From a checkpoint of a small autoregressive pixel model.
Training: muon at rate 0.03, batches of 128.
Rows from block 4 of a small autoregressive pixel model, named by matrix and row number. Rows with one number belong to one neuron. Each number is 128 + 32 x the weight over its row's rms, rounded and kept within 0 to 255. All counts start at 0. After the name is the row's rms in percent of the matrix's.
Before each neuron's rows are labels from the 100 images, of 14976, where the neuron reaches its highest value: "top examples" is what is common among them. Only what is clearly more common there than usual is listed. The data: photos with spoken descriptions (Open Images, Localized Narratives). In brackets: how many of the 100, against the usual share in percent.
# fc1: MLP up (model.blocks.4.mlp.fc1.weight, 1536x256), inputs 128-255
# fc2: MLP down (model.blocks.4.mlp.fc2.weight, 256x1536, transposed), outputs 128-255

top examples: text has "color" (31 vs 13.4)
fc1.221 092 [166 136 203  92 173 116 131  87 115 161  80 211 131  94 114 154 147 111 119 125 144 135 134 105  80  65 124 103  89  43 114 131 116 141 148 172  92 110 108 132 120  91 138 145 153 109 133  84 121 159 100  92 144 134 100 188  70 119 149  67 180 193 101 184 144 202 154 157 135 105 163 202  93 147  81 133 124 120 103 118  49 133 127 124 145 107 131 127 120  90 158 213  84 123 107 107 166  92 145 149  91 148 166 178  91 220 140 164 154 133 117 132 175  83 127 164 120 116 100 101 118 106 126 124 147  72 128  99]
fc2.221 086 [115 143  74 103 100  67  99 128 117 130 120  77  92 100 128 111 124 161 131  46 137 150 171 107 127 140 123 126 173 162 142 134 153 102  98 153 104 146 174 134  95 179 166 188 109 204 100 147 157  64 100 155 135 119  90  92 145  85 117 167 116 119 133 108  34 116  88 106 153 143 123  75 118 149 197  76 131 121 125 138 134 157 159 134  90 118 124 129  67 112 144  99 180 141  92 122 106 157 107 119 139 106 113 114 128  70 131 134  73 162 136 130  78 131 119  94 109 172 132 145 151 143 124 117 137  96 101  86]

top examples: text has "wall" (42 vs 20.2); text has "table" (30 vs 13)
fc1.736 138 [141 114 179  71 137 139 124 130 135 109 137 125 155  87 153 100 139 142 146 123 188 185 151 138 146 165  41 123 152 148  82 138 120 163 130 161 108 155 128 125 154 138  93 148 161 140 156  66 110 126 109 181 183 123 139 106 101 145 170 166 118 147 122 123 155 130 140 113 144 121 175 105 125 120  94 131 155  86 134 154 138 140 119 160 182 119 112 165 145 136  99 147  61 177 117 136 198 169 101  75 121  81 112  86 136 168 122 158 147  89 190 124  95 128 109 199 121 129 112 194  93 153 139 106 104 108 136  76]
fc2.736 120 [116 169  84 150 136 130 180 152 139 102 122  95  84 180  38 113 122 110 136  65 145  95 145  95 113  60 182 119 130 100 148 100 119 204  85 122 139 152 157 133 132 125 106  78 105 166 119 170 142 167 118 121 126 163 165 154 160 124 102 145 148 166 132 159 130 108 183 131  86  92 184  75 126  74 179 163 129 121 119 146 129 109 135  54 164 140 184 142 111 145 122 145 141 130 130 107 133  60 152 134 155 197 132 140 116 120 131  99 133 134 162 158  93 148 112  68 139 129 159  86 150 154  95 155 165 125 108 171]

top examples: text has "sky" (54 vs 24.7)
fc1.392 123 [141 179 143  99 119  83 143 133 140 164 151 130  77 135 118 147  53 128  87 142 121  88  92  75 179 119 102 133 148 110  99 124 148 134  88 132 126 116 126 114 119 204 139 111 158  98  91 108  91 175  83  73 153 160 138  91 130 112 125 163  59 123 145 129 100 105 149 167 122 155 135 155 141 218 115 101 116 101 167 123 198 116 132 114 154 192 137 118 122 114 117 143 167 157 103 114 172  94 123 114  95 154 112 112  88 131  91 148 138 167  82 123  99 120 123 177 160 146 194 135 143  80  74 165 177  94 147 151]
fc2.392 121 [111  97 164 160 148 136 142 112 181 138 129 123 163 134 130 177 156 148 194 126 141 122 108 134  96 141 156  99 194 105 104 144 112  48 131 119 165 169 103 140 110  79 126  98 160 146 170 137 132  83 156 181 145 148  95 160 131 112 136  93 170 138 138 124 149 191 121 132  91 123 120 114 106 129 140 122 150 105  74  94  69 132 106 112 105  95 111 132  78 128 135  90 119 114 120 143  96  96 114  88 134 109 165 181 144 113 170  75 137 113 150 179 158 149 145  89 104 182 124 113 111 135 171  84  46 142 155 171]

top examples: text has "table" (31 vs 13)
fc1.88 090 [117 141 119  62 112 139 172 102  78 143 127  90 171 153 153  97 131 119  73 196 102  80 136 143 179 122 134 122 120  79 126 182 132 138 170 109  97 152 142  88 168 125 125 192  99 179 143  91 141 169 138 119 158 140 184 169 167 118 186 148  56 116  54 158 148  90 150 176 130 109 140 123  70  91 133 139 133  93 152 150 146 179 125 198 137 121 127 135 160  78 102 130  80 112 162  61  99  87 132 124 121  64 104 143  87  93 105 130 186 156 130 157 137  89 163 128 165 136 163 116 125 171 109  77  69 141 150 177]
fc2.88 080 [153  62 145  81 168 179  81 173 174  96 132 119 127 139  22 173 131  84 123 117 120 141 116 174 104 149 106 184 133 128 174 107 109  57 116 112 187 133  88 174 137 109  81  81 169 122 120 168  73  75 139 163 134 130 172  91 136 127 101 123 118 115 147 132 138 185 128  82 139 133  71  94 111 189  94 144 112 117 146 161  73  88 107 102 131 121 150 108 178 161 125 105 142 134 167 119  92 126 120 156  82 169 171 108 129 130 131  97  81 117 128 127  48 156 113 130 104  88  49 148 148  91 115 175 158 122 144  85]

top examples: text has "sky" (82 vs 24.7); text has "trees" (76 vs 27.3); text has "buildings" (38 vs 10.9)
fc1.501 078 [109 160 109 194  95 142 111  53 101 204 102 109 121  52 103 170 135 119 157 134  95 139 130  80 167 171 182  87 129  66 149 159 136 104  99  95 122 141 109 164 186 122 119 102 115  97 119  79 136  57 104  66 111 157  89 149 153 144 122 116 155 137 131 116 138 135 148  66  54  83 100 156 177 192 117 152  94 113 118 153 100 154  68 148 134  94 145  88 159  99 107 115 125 192 162  85 118 156  89 126 132  96 145 149 117 113 108 110 159 109 102 139 167 168 121 115 124 124  90 161 131 121 179 140 126 156  85 135]
fc2.501 071 [129 141  70 126 123 172 111 167 109 108 117 117 112 167 177 158 132 158 104 101 178 135  80 108 129  61 121  87 171 148 107 124 112  67 160 111 134 140 116  91  79 124 134 131 139 177 124 201 135 100 189 201  73 115 154 116 136 108  95 157  96 135 101 179  79 115 120 167 181 155 175  94 148  96 174 119 134  79 110  97 162 115 152 130 137  59 126 131  89 149 129 121 139 129  96 137 108 136 169 105 130 130 140 175 161 146 201 153 148 180 159  93  58 107 161 144 106 121 146 121 162 125 119 165 117 130 109 115]

top examples: text has "food" (25 vs 2.9)
fc1.137 087 [122  76 133 154  93 162 138 166 173 168 118 118 145 137 129 163 146 105 163 127 112  86 152  80 147 187 163 100 111  62 120 118 157 111  81 105 138  88 136 124 113 139 111  58 114 158  87 148 139 131  92 140 110 150 111 112 130 140 175  81 189 143 150 153 147 142 123 135 157 149  52 100 114 157 119 107 208 135 107 129 185 112 104 159 130 189 120 111 166 112  80 121 143 108 118 137 136 150 183 193 149 122  99  70 100  97 171 134 129 123 127 155 130 165 118 171 187 112 141 152 120  88 110 101 101 166 108 154]
fc2.137 087 [ 83  86 164 117 160 140 102  97 128 110 153 142 110 129 117  84 114 135  95 172 155 117  83 129 155 122  82 161 148 176 153 139 125 128 191  68 105 124 135 174 139 126 147 169 147 139 130 135 138 118 145  54 125  75 125 104 155 151  81 177  79 138 118 105 115  92 140 155 133 157 140 112  94 116 191 130  69 135 182  87 155 129 186 139  99 139 121 128 121 133 141 167 145  83  63   0 143 142 131 110 119  81  97 218 126 138  95  87 113 159  99  82 156 145 117  55 113 151 128 167 117 184 121 153 164 119 124 123]

top examples: text has "food" (25 vs 2.9)
fc1.356 093 [150  90 131 193 161 153 110 121 122 102 108 159 101 167 138  77 140 127 179 194 107 112 139 153  84 106 191 113 108 120  65 177 148 105 136 216 117 160 161 127  80 114 112 123 159 161 184  73 151  99 176 176 184 104  98 150 141 149 157 133 129  77  72 127 135  61 105  94 155 125 145 119 158 138 147  85  76 173 140  76 122 147 184 194  94  77 154 157  92  82 158 113 129 103 161  73 114 173  92 109 196 107 138 130 183 144  96 168 107 176 191 131 117 127 114 131 136 125  79 143 115 106 114 177 119 102 110  92]
fc2.356 096 [180 136 159  65 141 162 133 162 116 114 116 105 116 110 164 138 129 105 115 111 164 155 104 145 130  89 114 147 158 116 180  92  72 120 151  92 113 119 101 121 167 123  99 142 115  99  62 117 110 161 113  84 105  95 161 110 128 125 191  94 138 148 133 157 118 189 145 137 125 136 121 109 115  83  83 148 199 126  85 151 190 164  42  68 164 194 143 118 146 168 105 153 117 155 142 152  94  81 159 130  50 169  98 137  84  92 168 127 145 140 125  96  72 112 160 160 134 104 166 144 181 124 169 108 128 175 150 149]

top examples: text has "people" (47 vs 21.1)
fc1.158 108 [157 154 130 205 130 123 110  92  93 135  79  72 144 167 118 108  71 120 148 126 129 151  99 124 121  74 118 128 193 110 174 138 101 164 146 137 190  91 129 131 132 159 148  73  81 160 103 108  94 175 137 174  92 185 148 149 135 130 132  85 131 155 142 101 130  77 152 133 121 144 134 168 156 125 195 183 160 142 117 137 111 121 101 122 115  90 154 214 131 124 194 149  91 120 122 109 107 192 107  76 127  70 138 110 103 200 124 113 111 108 142 142 153 149 194 146 149 158 111  93 150 146 156  64 104 142 161 152]
fc2.158 102 [110 141 142  70 100 132 158 151 170 134 184 160 141 110 159 153 141 151 105 123  90  75 169 107 143 211  92 126  43 159 116 128 174 112 114  99 116 118 158 127 148 163 171 169 160 133 136  81 140 118  92 109 184 154 119 110  96 158 125 174 127  90 135 145 172 107  84 112 172  79  92 164 124 169  75 133  75  70 170 131 160 159  82 107 101 136 124 113 111 128 117 150 127 155 145 156 156  92 160 191 131 148 104 137 155  48 137 125 105 113  95  99 135  96  98 107 105 135 123 138 100 145 138 175  96 142 115 123]

top examples: text has "people" (44 vs 21.1)
fc1.743 129 [158  96  82  55 187 104 182 181 135 116 175 159 105 104 108 123  72 158 126 132 118 145 108 155 171  81 115  93  70 158 141 143 110 120 173 146 166 160 186 191  88 127 131 131 166 133  87  64 143 134 135  66 152 103 177 130  77 161 135  86 167 142 185 156  89 100  92 146  78 114  34  85  79 146  81  99  74 151  91  96 120 195 126  93 148 109 121 126 166 125 144 124 167  72 105 137 181 132 101 112 148 176 115 146  99 133 187 114  82 102 133 123 184  95 105 117 101  40  96  86 117 113  78 114  94 126 148  87]
fc2.743 123 [ 99 119 194 149 126 192 128  82 150 129 143 128 173 141  89 137 169 130 105 108  90 178  73  93 146 107 156 135 188 165 161  73 129  85  98 179 105 120 108 138 102 135 124 132 120 122 185 144 107 140 105 146 122 216  76  63 134 180 130 141  50 119 140 130  87 105 108 110 142 140 129 177 165  93 138 121  78 108 109 125 126 124  65  94 110 148 131 109 104  43 134 167 155 179 135 170  75  78 140 117 104  66 149 154 118 115 119 107 113  48 181 215 183 165  94 111 112 144 118 164 174 175 139 148 169 115  92 174]

top examples: text has "wall" (42 vs 20.2); text has "holding" (37 vs 15.9); text has "man" (29 vs 12.1)
fc1.418 104 [116 101 135 119 150 139 132 119 170 157 128 137  84 208 105 113 144 122 108 169 179  73 130 151 110 102 137 103 145 125 191 145 145 171 123 157 164 146  98 120  91 167 110 148 114  98 138 144 173 150 115 130 148 153 124 110 141  78 141 133 128 109 103 151 124 105 138  87 186  64 190  82 107 103  57 103 145  83 138 132 162 142 146 107 135 136 163 144 166 144 111 121 130 167 198  92 121  92 123 114  52 156 138 176 130 152 125 134 145 114 213  96 134 115 121 126 107 108 124 130 121 120 169  91 128 142 144 121]
fc2.418 100 [152 119 225 135 101 137 112 106 139 120 182 144 120  76 100 160  84 161 111 120 107  95 166  92  78 111 116 133  88 147  85 135 126 110 193 155 108  85 124 150 138 111  71 141 169 153 101 112 118  90 124 119 128 110  66 176 131 130 131 175 116 190 139 171 198 169 136 160  95 175 167 160 185 184 199 172  89 176  84 102 133 109 103 162  69 129 119 118 125 134 147 104  43 156  99 170 120 122 157 144 128  42  83 134 155 115 122 103  96 142 100  85  69 145 174 125  84 132 120 100 148 137 110 109 123  99 119 145]

top examples: text has "sky" (51 vs 24.7); text has "water" (27 vs 8.1)
fc1.261 124 [126 133 149 130 202  75 134 121 140 177 153 106 124 128 137 109 123 109 156 131 158  92 103 151 188 111 152  83 113  92 175 153 147 104 104 144 108 146 132 120 147 145 147 170 192 173 104 140 125 166 110 113 148 214 168 115 136 113 156 115 156 186 153 126 118  92 182 180 147 162 118  61 121 135 122  96 127  42 139 117 104 132  66  94 133 150  85 138  61 152 141 145  68 154  70 123 144 152 101 102 168  54 134 153 125 177 169 102 151 133 133 110 148 146 165 144  82 102 118 118 115 144  96 175 125  86 157 118]
fc2.261 127 [135  90 111  66 103 166 100 157 168 140 131 168 122 148 142 169 106 152  83  92  62 130 117  99 144 172 176  92  95  72 114 134 139 156  90 125  73 129 151 132 135 110 154 147 112 164 112 169 159  75 105 198 136 118 151 125 128 149 105 158  83 155 181 114  44  81 123  91 154 126 113 145 173  65 153 169 148 124 102 151 125 138 163 148 131 167 159  69 106 145  95 102 163 122 149 221 155 106 139 109  71 117 188  93  43 158 110 166 119  72 108 137 123 144 144  96 122 190 145 130  97 118  68 149 161 162 123 139]

top examples: text has "color" (31 vs 13.4)
fc1.509 105 [145 111 100 139 204 153 130 144 191 167  90 142 119 166 145 122  70 133 118 115 142 103 105 127 126 157 167  70 111 155 105  95  96 116 123  92 184 167 126  68  93 105  88  97 132 140 140 122 180 129  92  52 107 113 123 140 104 174 223  98 149 123 151 129 145 119 124 132 189  87 190  56 161 151  82 151 131 162 106 102 113 108 121 140 148 152 104  85  77 110 151 101 180 124  64 142 192 117  86 115 138 142 118 125  90 128 148 135  87 184 127 179 137 166 140 100 143  97 110 110  64  85  82  94 165 157 163 172]
fc2.509 100 [ 96 123 157 128 121  80 102  99 108 132 177  75 124 137 121 130 127 135 122 177 114 133 193  65 169 175  79 183 101 123 157 145 156 150  85 142  88 148 157 165 125 177 151 154 168 126 107 141 150  96 156 147 125 108 162 108  94  54  96 118 108 146 120 139 112 179 123 143  77  63 124 174  96 113 197 179 123 123  88 124  88 155 151 104 137 125 159 148 165 135  85 160 145 116 132 109  79  96 166 112 186 131 153 117 188 142 142 145 133  63 150 113 115 128 112 170 148 152 158 174 143 126 156 142 134 139 105 143]

top examples: text has "people" (50 vs 21.1)
fc1.619 124 [ 87  99 138  94 151 134 175 102 148 164  70  90  79  90  34 217 163 150 142 132 156 114 109 103  91  63 130 130 200 160 158 175 118 114 138  65 165  81 120 143 128 120 131 136 107 172 154 171 129 110 125 131  91 175 123 164 158 183 118 134 125 127  69 124 125 141 128 141 145 134 124 117  95 176  91 131 120 111 155 162 139  45  92 129 179 152 152 160 119 133 123 105 169 150 115  83 181 112 112 128 101  92 153 148  71 160  45 123 138 148 126 117 105  94 134 123 137 104 114 162 111 158 112 106 131 136 177 116]
fc2.619 118 [126 135 105 139 131  93 130 142 108  85 173 136 158 170 142 106  83 162 115 159 128 139 114 216 179 138 110 120  85 119 149 126 122 111 118 170  83 156 126 102 133 160 150 130 158  77  77  63 155 138 130 138 188 127 154 119 123 114 131 109 140 163 176 129 122 115 153 117 148 117 157 170 140 101 148 139 156 155 158  68 123 160 149 155  81  91 114  88 154 200 125 168 123  95 138 130  79 134 172  79 157 132 144  78 153 163 198 148 137 122 123 107 144 165 129 100 124 125 156 117 101 137  99 148  66 166  97 170]

top examples: text has "food" (27 vs 2.9)
fc1.43 115 [138 101 152 123 150 152  77 162 153  88 110 159 174 118 106 166 107 125 118 135  91 151 166 125 100  85 148  95  92 166 113 143 180 132 152 144 168 114 146  66 126 113 137  90 124 159  81 106 111 136 121 164 100 172 115 107 114  88 179 124 169 135  97 114 134  93 193 128 175 111 157 103 113 168 108 160 137 123 168 106 119 130 103 111 158 170  99 165 176 146 160 162 207  85  86 101 144 114 127 105 112 139 158  84 111 135 100  86 140 133 145  89 122 183 108 161 127  96 117 162 126 117 106 145 173 123 153 167]
fc2.43 111 [105 160 155 157 157 134 142 141 129 151 140  73 125 153 116 142 143 206 108 118 159  67  84  80 160 112 147 121 167 135  66 153 122  83 146 144 127 157 140 142 105 151 126 158 135  80  88 124 139  91 107 122 137  76 103  97 139 119 177 189  91  97 171 144  95 118 108 130 125 153  88 140 154  94 184 116 149 132 145  87 173 132 149 157  80 105  94 105 128 158  99  96 100 149  88  97 152 139 136 149 145 164 121 147 109 126 124 109 101 111  96  83 121 136 142 105 190 142 165 127 113 129  89 132 166 115  78 109]

top examples: text has "sky" (53 vs 24.7)
fc1.676 116 [106 156 132 144  87 124 121  85 157 147  94 105 157 103  94 168 177  61 129 132 148 153 152 149 124 106 205 173 205  66 137 152 123 122 175 149 190 113 123 131 175  73 101 163 101 109 123 147 114  79 119 184  61 148 133 141  76 192 116 137 128 118 153 142 116 175 156 134 135 133 105 130 130 122  73 119 163 158 121  87 140 184  72  81 143  71  73 141 104  99 121  90 141 102 120  95 119 142 121  50 143 151 135 103 134 188 119 153 131 173 128 172 153 121 133 200 131 166 127 103 102 145 116 194  92 135 140 133]
fc2.676 112 [165 140 104 109 140  99  92 151  96 109 120 162 141 159 142 111  90 171 158 112 137 134  68 134 132 105 116  25  82 158 125  74  91 156  71  93  70 122 156  98  90 165 104  90 170 139 125 127 161 145 143  94 166 110 148 137 155  61 127 147 137 141 102 147 180  87 115  91 139  98 178 107 116 131 178 132 106  93 165 193 117  98 152 140 116 122 167 123 156 130  84 191 148 145 141 121 124 149 124 177 122 154 155 145 127  91 129 172 130 146 100 102  95 116 167  86 126 119 154 102 166  99 150 136 187 112 153 135]

top examples: text has "wall" (47 vs 20.2); text has "holding" (43 vs 15.9); text has "wearing" (29 vs 12.4)
fc1.457 103 [151 151 146 191 126  72 132 135 133 110 131 133 120 142  90 143 122 142 109 116 119 124 204 127 115  58 138 139 123 147 155  78 163 121 141 135 123 122 138 116 129 174 102  96 151 150 146  20 127 165 123 157  98 147 102 139 162 114  91 165 187  89 122 118 142  99 105  96 133 100 163 142 163 151  68 149  94 113 122 141 136  96 150  92 177 100  52 122 161  99 153 112 142 152  89 130 188 143  66 117  88  83  76 125 147  71  97 173 120  97 111 188 143 178 149  88 100 105 149 133 157 159  93 129 120 118 112 125]
fc2.457 094 [110 132 140 144 125 150 100 188 139 201 107 144 139 125 118  99 193 109 107 143 175 140  77 136 169 123  89 146 119 114  89 187  61 145 126 165  89 126 138  87  91  99 131 134 126  61  88 139 151 117 110 156 113 115 158  61 107  88 159 126 104  85 133 183 142 201 110 132 143 166 113  31 156 128 100 164  97 138 134  73 133  92 137  87  72 111 118 137 148 155  56 136  90 111  96 108 141 105 182 139  99 129 114 174 141 181  76 132  85 179 124 125  86  87 162 127 112 142 147 147 160 149 123 115  86  87 116  80]

top examples: text has "food" (25 vs 2.9)
fc1.198 107 [135 143 116 166 167 149 115 204 192 133  56 135 152 112 157 138 156 123 124  95 118 133 168  84 115 135 117  81  85 142  85 104 100  87 116 193 119  64 142 146 100 168 111 120 118  67  81  93 103 132 109 170 135  99 117 135 118 140  96 138 107 101 113 210 136 107 112 110 110 138 117 121  99 141 128 108 150 158 167 127 110 126 167 124 163  98 128 161 137 129 122 134 157 146 125 152 156  54  90 192 160 146  71 164 198 190 114 162  96  93 209 140 131 186 103 149 164  76 177 138 115  86 191 141 114 148 142  61]
fc2.198 110 [174 131 179  62  74 137 194  74 149 142 152 138 116 140 187 160 114 101 117 136 135 110 138 155  62 104 124 135 108 128 154 118 105 126 113 127 121 153 113 105 161 119 105 127 105 160 147 164  66 139 120  74 115 175 210 157 122 100 143 143 137 162 113 116  92 127 195 135 124 141 136 136 150 105 126 170 115 127  98 123 147 138 128 106  90 181 116 153 105 151 139 137  81 115 137  97 152 163 141  82 156  98 122  81  50  78 164  99 102 125  75 126 152 129  80 113 103  96 110 143 225 104  91 182 119 163  96 188]

top examples: text has "color" (31 vs 13.4)
fc1.250 102 [150  88 110 144 100 115 111  93 139  92 194 150 107 133 151 140 199 135 168 135 103 106 101  81  60 160 112  80 149  85 142 109 125 138 185 151 142 136 145  82 129 146 148 133 106 146 125  87 156 130 124 104 110 115 181 222 102 121 124 137 189 142  63  99 129 143 180  68 199 108 125 107  81 120 112 118 124 111 144  74 119 134 127 149 136 141 111 124 170 159 122 103 166 142 155 103 117 158 100 119 152 115 151  85  87 116 108 102 170 144 140 176 148 161 123 192 108 155 139 115 160 158 117  52 152 115 117 105]
fc2.250 114 [ 91 177 103 127 120 114 138 130  85 215  49 149 130 164  95 118  97 159  98 105 126 140 131 170 137 143 141 172 100 135 135 133 100 138 141 128  85 132 123 209 185 123 131 143 115 102 152 130 171  93  80 133 136 135  64  89 135 173 142 104  85  74 144 132 151 131 122 145 111  96 100 164 155 124 191  97 106 121 122 139 106 104 175  56 112  59 177 151  95 138 145 159  97  99  39 120 151 160 141 170 127 179 121 121 148 149  91 160 124 130  96 133 109 119 107 121 210 175 131 103 166  96 129 169 128  73 127  65]

top examples: text has "flowers" (27 vs 3.1)
fc1.6 094 [121 119 132 137 148  45 137  81 101 117 202 129 154  94  71 187 139 130 103 139 142 100 120 147  99 124 169 122 168 145 151 177 149 137  94 117 129 115 154  83 118 191  86 113 103  95  98 103 104 114 142 142 157  83 216 142 102 121 102 175 100 148  99 164 127 179 157 106 151 180 140 134  95 125  86 111 135  88 145  90  53  82 120 177 172 122 138 132 159 162 159 132 106 181  59 118  98 150 125  98 200 137 170 111 123  85 137 110  73 140 120  99  94 138 132 138 112 113 200  97 133 200  74 105 177 110 111 109]
fc2.6 099 [119 120  93 176 118 129  83 142 118 128  76 114 113 136 179  66 135  86 195 119 160 161 135 106 146 103 166 158  77 109 156 195  84  83  76  75 155  63 166 121 159  93 124 154  92 109 160 125 126 163 180 135  53  60 131  76 181 151 140 107 134 102 154 189 141 119 137  99 175 133  71 116 144  88 102 188 163 202 123 194 137  63 121 101 130 156  83 165 139  97  87 164 105  91 134 102 140 184 103  64 111 111 122 142 159 129 133  84 174  71 157 100 190  93 161  88  84 141  98 197 122  44 133 146 134  96 177 101]

top examples: text has "table" (30 vs 13)
fc1.298 093 [126  92 118 101  95  94 149 134 152 157 124  91 157 201 105 133 166 142 117 167 158 121  81 160 152 104  42  86 145 142  92 175 108 113 138 155 115 115 144 119  67 149 119 138 161 106 170  92 103 149 123 117 148 147 139  90 128 113 174 148 121 171 155  96 155 154 113 170 121 142 172 105 130  79  80 157  61 112 132  99  78  89 105 130 162  93 117  80 178 143 144 148 133 124 136 127 172 156 129 132  64 112 158 116 101  94 144 120  94  85 149 103 105 140  97 164 156  79 134 126 119 190  98 156 101 124 119 181]
fc2.298 100 [160 101 143  99 164 158 126 126 156 132 161 113 110 115 105 149 133 117 115  61 173 125 127  80 120 133 129 141  89 118 146 110  96 109 145 118 146 140 133 160 161 129 186 134 112 185 114 130 139 144  96 130 131 128  79 132 112 149  87 185 107  55 112 162  95  96 113 119 129  96 115 135 144 184 162  74 134 148 108 132 159 143 164  87  72 138 168 143 122 121 125 118 153 104  92  69 145 102 151  97 197 158 134 153 137 178 123 171 131 126 104 162 146 163 153  77 104 151 166 155  95 116 155 146 122 116 157 172]

top examples: text has "people" (64 vs 21.1); text has "standing" (47 vs 22.9); text has "table" (39 vs 13); text has "sitting" (37 vs 14.7)
fc1.65 123 [ 92 107 120  49  98  97 136 159  74 163 116 101 137 168  71 110 133 163 104 154 118  99 128  97  81 122  88 164 168 154 138 172 160 144 111 150 143  98 112 183  76 145 170 133 136 180  80 109 152 127  78 124 180 181 115 142  87 163 153 183 161 184  70 117 102  98 136 124 162 147 157  77 109  96 116 159 115 180 144 158 160  91  62 170 137 109 164 150 159 133 134 154 131 114 113  92 184 127  93  83  81  89  92 158 151 155  52 156 158  85 128 145 157 131 114 138 212  89 144 131  57 139 156 179 114  94 117 153]
fc2.65 104 [150 159  97 163 143 192 140 137 200  99 116  81 111 159 116 184  61  87 137 169 136 136 114 140 155 111 168 100 111 117 134 153 131 101 148 149 128 126 202  89 164 111 124 136 120 124 140 145 123  70 130 115 100 112 134 164 168 145 105 122 134 109 162 157 140 162 147 129 143 144 116 175 166 120 145 143 161 135 114  84  65 136 184 154  93 163 128 116 134 110  95  75 113 146 166 139 103 120 170 145 130 151 149  60 137 125 149 189  78 169 131 110 127 135 124  90  67 182 115 118 139 175 112 103 125 160 141 145]

top examples: text has "wall" (41 vs 20.2)
fc1.4 103 [116 176 154 115  91 147  81 169 141 135 163 114  95 150  93 127  56 195  94 211 165 126 154 155 136 155 159  88 140 114  80  98 121 129 107 145  82 105 117 164 181  91  85 175 103 101  66 146  93 148 160 106 143 147 127 162 128 142 106 142 105  87 162 149 117 198 103 175  64 100 105 125 103 164  97 127 122 108 170 105  82 123 194 149 181 125 133 154  93 142  95 103 152 132  91 106 156 145 146 120 128 127 115 126  86 152  91 140  89 114  76 111 117 203  89  98 156 135 174 138 133  96 143 150 145 139 141 162]
fc2.4 109 [142 112 125  79 146  40 182  92 143 110 121 143 132 125 112 137 178  88 170 127 112 130  41  95  70 144  96 150 133 174 186 166 146 110 105 135 157 123 121 130 130 144 171  99 166 175 176  70  98  93 126 123 117 124  63  97 129  89 138 120 154 134 108 124 100 145 144 134 214 113 148 106 120 135 142 153 191 161 111 118 127  75  73 146 131 137 135  87 140 149 116 152 140 171 162 119  89 119 119  95 140 136 142 139 166 111 133 116 161 177 101 168 167  41 187 154 120 153 134 120 103 143 138  91 118 130  79 117]

top examples: text has "flowers" (25 vs 3.1)
fc1.56 086 [145 138  76  84 113  67 158 159 100  73 150  89 154 140 178 103 156 126 143 127 141 173 116 139 101 142 201 122 171 145 121 121  84 100 144  83 117  80  98 139 169 113 158 116 107 196 104  97 143 104 127 126  95 103  92 147 118 134 122  88 116 180 139 155 128 117 138  94 131 149 113 161 133 104 103 120 123 167 110 113 125 133 122 126 165 212 118  71 171 129 151 133 161  97 103 134  93 145 129 156 162 141 152 103 156  73  95  99 159 150 138 151 106 105  97 120  65 167 138  81 170 135 127 105 112  86 108 130]
fc2.56 091 [ 89 142 115 175 153 140  93 107 154 141 115 146 104  87 104 121 145 138 133 149 142 162 156  97 136  52 132 114  67 118 146  60 142 151 136 208 183 127 158  92 107 160  46 114 124  70  93 173 100 149 131 168 132 101 135 138 119  93 124 172 118 164  60 135 153 112  92  97 135 102 142 121 149 114 119 145 111 105  82 139 133 105 125 140 124  93 153 198  71 132  86 120 100 201 100 110 161 153 151 133 110 138  86 104 103 152 124 135 126 107 103  88 103 142 119 150 175 114 136 166 131  88 123 138 106 172 168 149]

top examples: text has "table" (31 vs 13)
fc1.336 123 [177  87  97 149 160 106  77 138 162  87 165 128 108 117 127 104 151 140 119 155 135 164 101  61  87 100  88  67 109  89 113 172 160  92 109 150 163 146 123 184 117 144 141  97 149 131  85 152 166 180 159 105  90 111 158 111 138  92 106 180 159  89 116 137 178 103 173  58 118 128 115  96 139  68 110 103 100 129 117 133 176 136 149 133 102 118 132  96 127 128 156 120 154 160 132 119 158 169 136 167 121  52 134 124 108 159 139 100 146  86 138 151 132 175 156 139 154 129 115 114 143 143 106  91 131 162  61 106]
fc2.336 122 [138 242 210 108  87  92 106 116  76 174  95 103 153 140 136 161 129 119 115 139 133  93 105 161 194 176 163 157  79 171 152  82 137 150 164 117  97 101 100  77 163 155 106 129 135 161 137 105  57  67 121 165 148 115 135 131  96  69 171  78 107 152 189 120 123 129  77 179 107  97  86 159 118 153 151  82 119  82 149 161 105 154 146 103 172  74 156 150 120 167 129  92 122 130  90 100 130 101 149 118 112 139  54 181 139 126  64 173 175 138 119 118 178  95  53 167 116 115 142 167 143  93 134 135 150 124  70 151]

top examples: text has "flowers" (34 vs 3.1); text has "color" (33 vs 13.4); text has "plants" (30 vs 10.2)
fc1.511 100 [189 136 130 171 166 137 183 165 191 111 157 123 120 159 125  52 167 101 152  85 122 160  89 150 150 112 138 102 148 164 148 118 136 153 151 138 134 125 128 149 105 111 134 123  80 170  93 137 136 163 132 169 129 101 118 108  94  94 108 147 121 148 149 137 128 128 223 131 148 132  62  77 140 166 118 127 109 121 163  76 105  91  87 130 178 176  85 153 146 118  52 106 126 166 148  80  72 119 127  88 179 106 107 111 111 116 141 102 115 176 121 114 121 104  95  62 153 201 115 132 117  56 148 116 152 106 153 110]
fc2.511 108 [112 158 141  73  84 118 126 149 119 104 105 154  59  61  80 123 118 148 100 155 101 123 105 100 100 175 140 156 106 112 148  97  60 145  70 145 186 126  94  98 139 149 206 133 153 114 161  95 137  97 111 169 135 116 194  48  96 113  77 108 150  87 147 136 122 155 104  88 144  75 116 144 112 122 126 136 167 155 118 136 126 102 163 165 117 133 111 139  49 137 169 139 130 110 109 165  78 135 125 102 119 161 167 154 111 138 105  93 118 184 108  84 130 222 130 102 122 158 159 170 152 161 121 116 112 160  80 121]